Weights of a small sound classifier: 4300 steps, 26041 training examples.
Rows from block 4 of a small sound classifier, named by matrix and row number. Rows with one number belong to one channel. Each number is 128 + 24 x the weight over its row's rms, rounded and kept within 0 to 255. All counts start at 0. Numbers have three digits each.
After each channel's rows are labels from the 100 clips, of 14976, where the channel reaches its highest value: "top examples" is what is common among them. Only what is clearly more common there than usual is listed. The data: acted Russian speech (Dusha). In brackets: how many of the 100.
# convs0: expand pointwise conv (model.blocks.4.convs.0.weight, 768x192x1), inputs 0-191
# convs1: depthwise width-5 conv, stride 2 (model.blocks.4.convs.1.weight, 768x1x5, trained with AdamW), a 5 kernel
# convs2: project pointwise conv (model.blocks.4.convs.2.weight, 192x768x1, transposed), outputs 0-191

convs0.167:161117131147138125142112129122120139118103100099129139109098121141106108114115112116141118140149100154106117125086145135120118120134127126061153116132123102162115098107137104099155118124107088104145152111094137116098117137160116150107140143134125136084092132134153106130092123145093084122165168133111097111119108123085142175166110093127106159139119137082156114146110120096109185114176073157160132137150179158087100143108158118151137106137093093137072118128123102185094094122079127111131129098098101122108141134104120160080141174145123141098136101105149125124130116146118100136
convs1.167:121136141085101
convs2.167:084120125141099160140122177130136132119114096133146152152135118120097134176127127146111108167139155083160057144134113098136154140135104144147143113115140120124096115122157123140147160105112117131132119167148109119131088104106070105157116115121132159118175117133103184144167136118081131134102103126098140146116128162093167126103117132135133125084123119139175107150150125118115105137122080180124165154142093106131116175107105152113078102145111127127142116097191140136122080165111135101102124085123128143150145144090109107143151114134135123151163126134091130137138129106132111183
top examples: emotion: angry (39)

convs0.541:099139130150096120161180154087155087094145144122146133146107145172126148114125148118114104141108142099121134146134112151135117140112122111173136126138128108121103175107167130116192130107142164100146153133115109118164105127137136162129135103176164116104148134149112136107142119160072169135109161113141112169143102133134112159125124127144196154098120124109122098135138155160104109104094132106130121175162162155099133123145130170076086135145120138163113141127099097100168129088159151113158104118109138075138107146133095093132154123128115099146101112132142156106158149138146160137
convs1.541:107164146156119
convs2.541:075133130139124166141170148136113113110101110136123134150143124142128132115131175138118159116145156152139127103089112144100126122129105129126096138098107176132146115128175094137091136089141176133111109146147144087098116118149125127150143174121113076110146168146172109107159136170159117142125149139164115120143134142148177146163125113135133167092107133135119168174141128146102116111144116169104149134155157070160113128175127124090110111124130138118119169137161133167141115083161136092125181137144090079147121089159087146140114148132132115157121095154144095140122155136115128141
top examples: emotion: angry (45)

convs0.684:152094116130124131131130117136116119158157133115168123201128161150144123146109141161082119120144121140109132117107150119139129123131062155118127111130143116132163166132099133143155123130130100114117112120122106150130097134090102140098118173135058146150124142113106114135126135155123139111126162143143095162121114106128155117101099129095154145140161095113132114094135098160088125133144093141092089170130152107139154119126124131109101110148153118150140147123107107202103140111191160105165092140126093113114126137150131150187163101108147143068112131139102121101088162117167161126
convs1.684:138114082138108
convs2.684:150097123118113118100153112163172138153129117137113128131135095123129080145106131144129118116113130079166117133114181136189119116118131096115151134150133154141147115119150138144134130144135094116116077113184120107103156127107117113119107127065150108131124069132143120160143114154139100070107151137102146204127153117133177123117129125171171125129121121163102139132146128067165143128108149133082105124102097120081133177094141113127101125138123165119150144120158124148128113097125121140163101161123123147115089105104128156136147066084118114135112142157118116146124119149130120121
top examples: emotion: angry (39)

convs0.628:108115117159135113106101127156150085140156104139174136143140138099114113175098080144102164165134163155119111105178132145103131108096120117071099110169100129141118145117108117129113139160153142158140139120108130129145121116190182175101154101136148104123120144159118162084132129158140082102125148092114149117098136077122093147090143085123146148123108121115088116103130106110161118093122121140124105111117110129135111113114101124126167145126124116142096123150111099171127150083115131115130145135163174145130104136070138134112123095161155105155089117124118140132138149096122085143
convs1.628:134165147138097
convs2.628:100152104116144092157146136106120120123136154169142143144148124150122122146097176169126135129134145162104105140122140126107123087165163158159156091101096138100136096108106141175130132100135131106108109124115108150159151104089158116118130167098105133146149105167111153111186071123148129139066127152097174110162140139157102145139128115173119113128132106116074155128112117145106121122135134104142136135119143136148177117104121139095119120149087098136117114099125140151122097100160109121119119114145149111132129072184132169116163126122114090147101085166141089109098118114099149139
top examples: emotion: angry (46)

convs0.428:157074136126151134104140064153154081120130092110156138157166174148110114144140110105112194147172164134138122141125105158139113106194102159136106129122154150150132129132138088109179108129126121134145100141162096120138151149153152128131177099150133123159155128133128111107151123111121124063149166112119127149113155088125119128132121157070142138129134079110137151158102117147137090088100135154155144129094146153123121126116134120119149124132117172174173097090143112096120132130123132124128114147160108079117127127127118135103116125133152111116113105115162158158153111107142163123
convs1.428:166149129107104
convs2.428:096145116147164068101135104138136120111143134123087124153145124125141128116108131113095175105133169140119137146110129087173139107107104161129150134135112138118101105153171142173104167128148108106089121149163146128108066140154076138146129132113140166152130154115099159110127178121108156123177122171105154116178146108127133160128113131108137185133108122128113151138151123128160126133124105142143101125096161148128113138154130163169154117137112109117162171122110128086076113133146178115127132145096163164151127115150104139117119106110117134115097117084105113168126163091104138098
top examples: emotion: angry (39)

convs0.638:108112143120166131124108153109109148119119099145097146134137136069092094129112115131091109149115128127124128089159104089119175161156140173127141132148124098110128144131147151139093130173089112163102081109095131106136103120120115108118113104139133103140178077132125113081162079160150146176107160115162126090141151132138137168126135120148149134112145114105105155135087150156134147117085118164146146106144133131131131163098097111136118164175142108137105092132137082132152106145134149138088095176086120151116132115140166114124146128179079117147116123142134126106100149141121142097
convs1.638:132147141159165
convs2.638:132125122112115137127135129119135132141140131132107112134134125099158122112142107180107105120151116131133169184176126123133149142123132143130139113134197111107109137130116094136148099126164126117156119085078150148140134133159103140170141176132145113108110144143117108139115108115133142136129126126149144085119115142123094107129131147127133121149141145117123110084086134149067111066124134140140130154140138122142112152160052056132134134143185130107103075151109140137149151174105149109098122075166138091143099122176091147116160140142093168152089132082118142115143150118133115123
top examples: emotion: positive (46)

convs0.308:165127151095141134086130117140109091096125165171105123197129137136142111155124154154133127187157150116121095133129107135087093174132178171131119088122147144115152109154166158117138163125102152133124108131141115082127133130113106169076145097136099126153156150149132148127136117149137110136149172125148123114111117128140154171147084130075102156097142090094133128134111127182100161120102133110124145116089167142132137124122124133161095145123168126145099137117089136098129109064120097130131118114142116153151139106114110091142158106153118158116120123109143127127090134093117132103
convs1.308:160135117101096
convs2.308:107112155113137101173093141171092163147128139106125170115136114142107090116119109109122138106143130134139131133116126134137152115131094161181114105127155117105126129122119129166140140135119106105119078133155108083132154083159156138133130147169130148116141146126165129112111154126111107150136087137149106111143081103099165158136123172111117147145109135106111082119166169118105150156065117161151104123118108102125121138113151201124104118132123089118195108114118130154114121157120149153152146124115131163137108127165124099131152118100131125147095082180098071173140156136124129108
top examples: emotion: angry (39)

convs0.259:100094125155107122151144134118164140139170123143144069161156113127118089104131081186083128153144115113161145120116100083115132103142115071110155088116187126129134118163156094095107133138124101105127113146108124127134120129069135143140129134103112125122137144143085130114144114113106122120153127107136138135114145064126122102162131147114110134161142150122118140145143104100147107125124144158131137143149143173117116101094165154139134102108098124143150106128154166138088167107153078110099128086126106114111161124128129154187153107122151158105104140148137138069121088101144101109
convs1.259:086143154143129
convs2.259:109147082139157119101130144143105108107113125089090109090144107138110129130107099093185125102148178126169120134095111081125135123131134141131105106170093115156174122145150160132107150148086120101114113164096111104122116120165100113126125118116105123156106146079126117118126127158133124131143094162111107154149148138133077110109139137098142088163135105122104132117105168118122119131132124156177159056122133113120137097102105109066097122162119170095099133129133098101170130169131114102139140116147135104099152104137120119136116136145117130156093104132125139085124070143125124086
top examples: emotion: angry (40)

convs0.312:152150145141144132151138136076150142141175096143148131152096125084125099069138166157088159111112147131150120094132146137106167108122154072114117125103158116137133133158114169103140111089106089100133156118114143124128137107088117171112143152099118181130155095115156113118147124122105083154091163082096104118152118118120161095133109102152123141171141120123123171102116111146095121157119118143112127092164130114091152135103152109140104098155140126153154121148136118109134166147130088131091100144091106100137121112144140127122120122131141130120158154107084090087093137148148089147
convs1.312:102114150155157
convs2.312:096135109081125120112129128145152160116127113106124142125144122116099145115110138170124108158137069150101153145118163141145130140125149162209122127122170146116146092171159105137152123152139145148166113097140146126176133138152104117123122100114069126115129119115109100106143119141096135153129110101146093110067122168116137117151142183106135135164125114111100095133131125112175153115153134137093120133118102119131088152104143126101141131161090142110126108111102101139116135117131169120145144155131172134159103107185150121170123186115108130197123106117174135112119113118139122101
top examples: emotion: positive (38)

convs0.112:148142143181113140177126149151115123125116115125087141135140125107129125176154125165112149109133124090117094181128124112188137118110171119135156088118129152113116140105128145118158128155142135104147105134124137108089145075129148122170122118127117084123117130132168140150171129126116134102094104124151139138146124151105097168148155161153136128109134136125086113088133147188129128117113162127160136141168113108153120171087142148125121134134119159123134126156102142095091158196148102078138133178111099141157143116160107171102133100152107135136157103115140134082098149154148162128
convs1.112:106121105148166
convs2.112:154101089100120126091142165106100111134167106105160117126134133151124103172131134144129108080106156114150087136139091095127119128120145155106128129123136114117142077142106149123162131135081120152134152135157121084143076126111122120134123107114118108108118070139127128138137112106159126121134106086123133101127125119152145140110118107175102145142098146173118109170083139118117115155149128086143106075128177142140130090177085112112121139141160114154190107149141094138095121167122092143153164117113084109102128109144101157091129153143176120129113085101124131127131153135129132081
top examples: emotion: angry (39)

convs0.577:104152114140134125140106079133120165154103125161091112099144122102162092127159114142179159119162081124096137126129124102150094122157093086090123112114150106120096137094130106135114077098159133147110149108092105099130097130096106109141136061151138155154155131094145146128140132142096115112140132100111161131114109104135136111115121105103137140122125104106137116123161112138103146091157171110120089128097132108154102110123137139147122126118155093143131112102095129137167084117126136128117129120077144178123142132134119107144111121117146063096200124092108080083109106120133144114
convs1.577:092132136093112
convs2.577:133138173134116096115157148138124087196196126142141118139145133119086129134148124151118138105154139131132171157112150125165147167120083144115083143123153129109119083158058121137173101125120116116116141174103136100122135114119144127129122170153127149163139132135153135174118126126151145133130089117141129127125119164167113130138146149114122085159150095111148147131146121146153122119179138071130139111132128140153156100144132156108119139146138125144122120120155146128153177135136089090119103158138133143118094120117175169080097104135161151084123147099101105076107134128124138087
top examples: emotion: angry (38)

convs0.128:180128135068118157096132157108158110116112122130140161141129141151145135162109186094106134110134089135083117097151139140144107129128145130150099112155091072125179131118114105132130090160149111159127128179103151137102146126111166146103153101107123092139118140117133134117160120169106167119121119151151148113129148124116152119110163186123132149120140154107128097105165131147119142119100088092140148101168143117119122141143094098133135111154108122131169130101071135153146147097125100132141168102171114134110124098139144131088131145169150127170126144146101141096083113112104091153
convs1.128:100146098117155
convs2.128:128181183139145113130115155128066104174109135136131131063078130140161114121122130113162084137125138106126160130153131118096123084102163080117144114116146139144078134128136122092131155121138120112120081162107182127120143106139129087130125128126147108129127134123115101154167154152143177134146118093117167123129146134115090106133143104154103129160159104130124147097144157145136132138136124132121140130139166154151151141169150160110163097096153111097112159135095088147125147126157123118084087155090143127141145145118141132162132163146108141131148144143087113113170128175094089129
top examples: emotion: angry (41)

convs0.382:080139096130165137138123131143098102136147125142163142120138116111114075096110096130123130143126126153130193092123130130112129145162099183129149123128162101109149099144086168143133154129125096150142102170126122144131149146087160118128137108117140099165118094134114101130122154120100115145099127135102102117108155078126148109112128136125148109144138122143104157101138130161131129145132129136106156155169149091105151125125131166166087110142151133093150090119159100132184106139108162141117159086111118167137107162135137140117172072153095119111122135085059161134100129157122148093
convs1.382:107104147157154
convs2.382:134088141139114092132126150131134145145172092116133120122149158126131127095075150150109149091148122091133129183194139123154101128129150112156176100134138149132124088149146127128117121117122131153135099148134166138134092104167135148155114130153134075173169139130078125118167167125148118101111091044124134125149093114113128122131164120157135122124165116118182141139122105072130126144136144118158125095116096102135136143144114154095104134110095119167171123145153131114139123152136147134112111141162136137119092114111139127099151129150148143109130125090091094166149137143114106178
top examples: emotion: positive (42)

convs0.305:138104128146174121146163069157137137129115153162151117191122107156166143124145141076135097145105104152098143102159106153083142120137116148067126113137115140123119199104109111093143087125091107137142164155154112116127136108141138119154115111065102135138161112132127110129129114124133072124119105113145146118111122147078143147108157134068167175092118144121118123133112123131137107108144106107128112159129135150095143159132147136120123109144113127135084108102092130127134128143169092086109132138166127130124144151149108136113146133150157135145146138131098121066072118145147142136
convs1.305:170150140118109
convs2.305:108124206142155119132176108077125142137156143155105147157127112131188168132111120078101129142123120163114147114100080135132081126116120184136113130116136153078092162128143151141144089112126153094123084148165110119123137119104136150128147154138132166132101164155127161116111117122138138143102128114097146088127168140140118116156140137099124108130157091126104101122125111142107100110146121116071154134102123157095161088142100130096119125117119119116129126154123131139121157123155109136077121163102090103112126134156072131120157112126127114125172139129130139089114178131167123098
top examples: emotion: angry (42)

convs0.615:133175151142139103132080130155093129137095134102121152093177095126159125176138113119069146176108109111133171106128129111137161062107127139125122112131135139151137123128143087130186117131153112101096138148129143097118096121119134157147127108131142157136097101118165147143141127130177103130145084134121097145119100119151125118082136122132122156107116161108165156156130157162119150090086124181153128094107111157113147146106108160128134149173159130110170152142153126140134136128136095110153117116136100137150085128118112121113110133091078163141131165121086089109108116119092134123
convs1.615:163148163133126
convs2.615:114111103135122136113153110165163178159171135131090133168138101104119147100155128127148146115107124119120109121178165150161076062131182110123105147123140135154106123147115126147190089142146102087109123121096140175135152115127140134122129158118109152188169117146107136138133147166188111137092113132119111154102138150110111101161075157104112155094141095059120126156138117120120146111157097127140148125131117148134120139124115104094149162118150126117102129124117111144092137122125129123125105128108156166106119140121154114170143140114119122140104188130153107141101148127099116110
top examples: emotion: positive (38)

convs0.170:150156103120115151126157142103057091127180131133144146139141109113132138173093157151142142126150117160097119155119164144105107122120134137089140090128106159146133137125091191105129133096111140124114127154099092115128115116164102127134095135156132145109154119123091129106117148134134129134111133078109107146127140143149155103104133087100093169074118136120134120139102173152131170138138133095169126124153090145159118153130141131117122106125145192107117167139074134171126110101141121115147175133103129118158082119109125113130151138172115133147098114139126101118112141072167120083
convs1.170:151121159159109
convs2.170:121126176154101102146141179118146125162103129137143145073179175126110121129107180119131118115126124202138143141119132102101130129147144119175129129144124131130124121149152176158130121116131136117127108131117099112112164119114130111154170125111138173142116116169143136082117084135105120052136133129112138139160101107114078111131168133134133119147187135136104114141141129120131121108136133143144146149186126151111105176154114080122136149132152134110150111114157141134124102110128154080147120119125167171144137111161163113102112199137106151122132132141148127099131164149149156148
top examples: emotion: angry (44)

convs0.0:095134142129151103144066111166130103119151102156119115131114131070128128107153121147125105138162101141109131137104102157117118136143141095131102075118139102121140173151147152134126161118153114102106155159090148132158107110130158124140099171162125135164146095133170132169125118137116129092103127133150116107114133105152120090158134088119127097139118164087179126095116167148146139104113118149148084118172135127137134116155140127135129153122119119115138160180103118157121151135128200105134102172110168163110173117140061126101157165152151128110139111128144116128082136110123132132
convs1.0:144157112111093
convs2.0:162124138140164156153113093126118139099126106127115147139131154120111105148160091109041170102143124140150173104100092142122100105137141113119157134154117112090161157120122110170109121145093138102127096100139133094146173129177101095143136090147153109115129090094090125105150184105128158107147085141140135109099149158142111108144139140126135161137127125139114111139105120104139145136146113115108152140099097153116149115140159153135135151099145096182093124093160119146145134107116121121119111127127065151153135107141185117141107149107154135109127120160109121139099135063116118099
top examples: emotion: angry (55)

convs0.206:100123138144112113163162155117103158114149107119149140135104161114151151112147131091079120094147142072087116164150160182137087126100111086142131095127148101148115133134152094166145146134117169114126124160137102137153091114140087114194132143133164138160110134164121125141136170130130194110149149123157147139088101123121101168095094106181146071124150110153118130111120121128177138165160142136152157141146134112111109127101149113150119139153129135136124127118102123134142080160136150104139090100172088125136139101115111126146145147147097107131163125143121140127117137153143156134
convs1.206:140158096102137
convs2.206:099128141097159142130110124159101133115151090085148110135090142131111119119134105153114150124115143086108090128067084133139093108135139094135103118149155163139152103132157179107129145106144100116125087159128105148156135110116121070105148126143153115092171122083109156138102152145143142126115169147095124134167129151140121106137110137141127160133132129138152069144124146101169150103127106124143151097156124162117117145134107155115154179151161091103154116084118127118177128114092119115143128129122159151132163119110152096128133110075111134137108118141089127093124154115112180075
top examples: emotion: angry (46)

convs0.679:178127116154087125130131113081174133135126147105112091123136121158117191118145107114102124108138112088132145137176078118109130091135095131104148092111116143120126118119130158177138091091110157141127082093122142096165120117140122115133150117101131117136165149163117135075134130116096163125142147110199090117138126105105129173103145132132141081115102116069087152147122144158135123127126149134109166126111163120119109169120129125105101129112097144126138134151151134135158124150118123091139099103177125139096103100130133118185137114160131108170112095138120159116146148103135135159
convs1.679:148162104100125
convs2.679:083051151154103086115113144134077099100080106129121175086130149136132155127135131101117161149076102148146098105169149152155093112154133136156108108158111134152141135172133140094178164198126149131105120123131102140170131124140094145091147133111121136113127119107095075126120129165119154109137129129100154133127163123139151136162151124159072151103128129131136091133125147156144141104120117141128149171116109072152127085125111117119157143117141097114128132123173138134125118115139117097151142098134163134131119096144143136113138164103117130125154082123131129158102117110143155126
top examples: emotion: angry (43)

convs0.14:159114113084157135121122133138119152114136108184115151139109121109153176136102105115146141141124114093116171133144110145123146151114115124142138121151108160141126092119127123097118122169150107165109124172097148136135096141128092129154119124081141145144118117160093096148116122128121116145162159121090127095132083119117100119155101112123133134131038096114155151099118116133181133126113068120132082112135116096103163142119098152153103157123162136142143104103132090145101143133165145127138123076116108131109171174120138169129167155141090150178091114107146116122115157161127132100
convs1.14:118132147176135
convs2.14:128140136152124131128093121119177119138154139132079112136109152145087133122127127140117094096145151131095111143100162141158126084121148124108105130119131124110148181127122095104165147148142122170113166128128146109130137112100157095171119125147130141155150170129081134102095079087109100126133129133120090131115127116137079153161217121130104127151167117135136127122114092121120147122136158137164109136149107158169107101127077123114101087144122134088126124123185150110127092139117174112094135135117154160167105124124143122149151134170123145110137100118149136123144118196110159119
top examples: emotion: positive (40)

convs0.387:116123144175118132190149178108138156140146124108160152176139090160125159114118141099112098138114137161132109105124137123113126141163149104145144156112108138148117102066104141091151152156109141143088123118126085096116119161123114127133158109128144155133114137155092141135140087128082165081171129136125116152133080100100124158093099140122136129135140129132103124156114136126166084112134152126158159119108088134133140175143108099075124116132144113158150132107163118117139146133123149139085113156125107123112102112140098146092078152109124137107065107129091162116098149174126130137
convs1.387:129126137130181
convs2.387:137119103103155187094138113153078156112128095127157140135123117115100125102125115091128144144156110117116102117135119143110100099142111097082096178102147106102100111065119114167134126107159157158072094117185168106103146123150153086170128106160139125075088120136151182137131114148096138134116143096121126121133118141110131150131178119140118134136086134124138114146108136151167098107105139113105140119113091129105142121133142135113127157112140166151090119133162131102114150125129116134165097142165096112162138120082121102144125107095148135107138155110123108111093168113115105090
top examples: emotion: positive (41)

convs0.688:162167139140157107155123095162100144068138160131103141100124079122123169126072134156095119116132153157086116120117162121140133140141119162150118110121132135143107120138138119129080086123053106124121100080105133142112105140095125105152164165132105112139099141082154130123112144127128140167109103087137125105143118167133134112157164127155139153154124107154136127110099084112088130128154120152148119139113122132142177130132089160112140107095127133133150116139140135145085093111145120143142108096119132065114121172131126129203133101122107115138117152153142126126122106118085119170
convs1.688:087096118131136
convs2.688:149132111124148149110138153145098183125075145140076141132141161159109102185131140154130137129105139152131127106131130125088103078094177146114100140143160135119118126120124105122093111149130128090144145122100165110087134162135127174166139148131149130114160128076153148133118117134085112136160103079126093179146140107143127135169117115169157143114165119145114102121121112141154123116113141131184152158153109130117136135125149088097099164095119148117133145086168118105129134138137078131137128091137107104112091137141151135153146093121172164151074091109136127118139124138160115130
top examples: emotion: positive (38)

convs0.463:124106135145101144152084132108041097151105138143112106172120091105169130163149080101145152147087116141146101124187103089130133148161116140085135141144106133116113096113162135158148156131127153151150126161113112148102135075074130129136111158117161126142114135153101129113144066143132150130105120144106129114115100131154137105098153136147144100158147101087133099109117138122125138126137134120130131159116132132100145139140084153124101187127175082148131098092153128138166120127124118136088099079168104121123121120121122147139172143104113126115152131121156127144124141129170117122
convs1.463:141180128127134
convs2.463:156156105130148133100168133132144126139094145179114119106134118156150179104104099141149168115139119129112149118133126175122098093151136102114110154142147133092141131128161150112125187153154105149130161099131093083120174128159154126114149144118151119125148096125128106143078116100144116082128150166102123128168080163116127148129085144108098152139109118122110131146155173143105106112159111107159149147137061126096112112117134123102114141136122134133130113113103132128116082175116138073131072102126133096152145156089144179158128115089137104113156150105102140105118129123126124109
top examples: emotion: positive (42)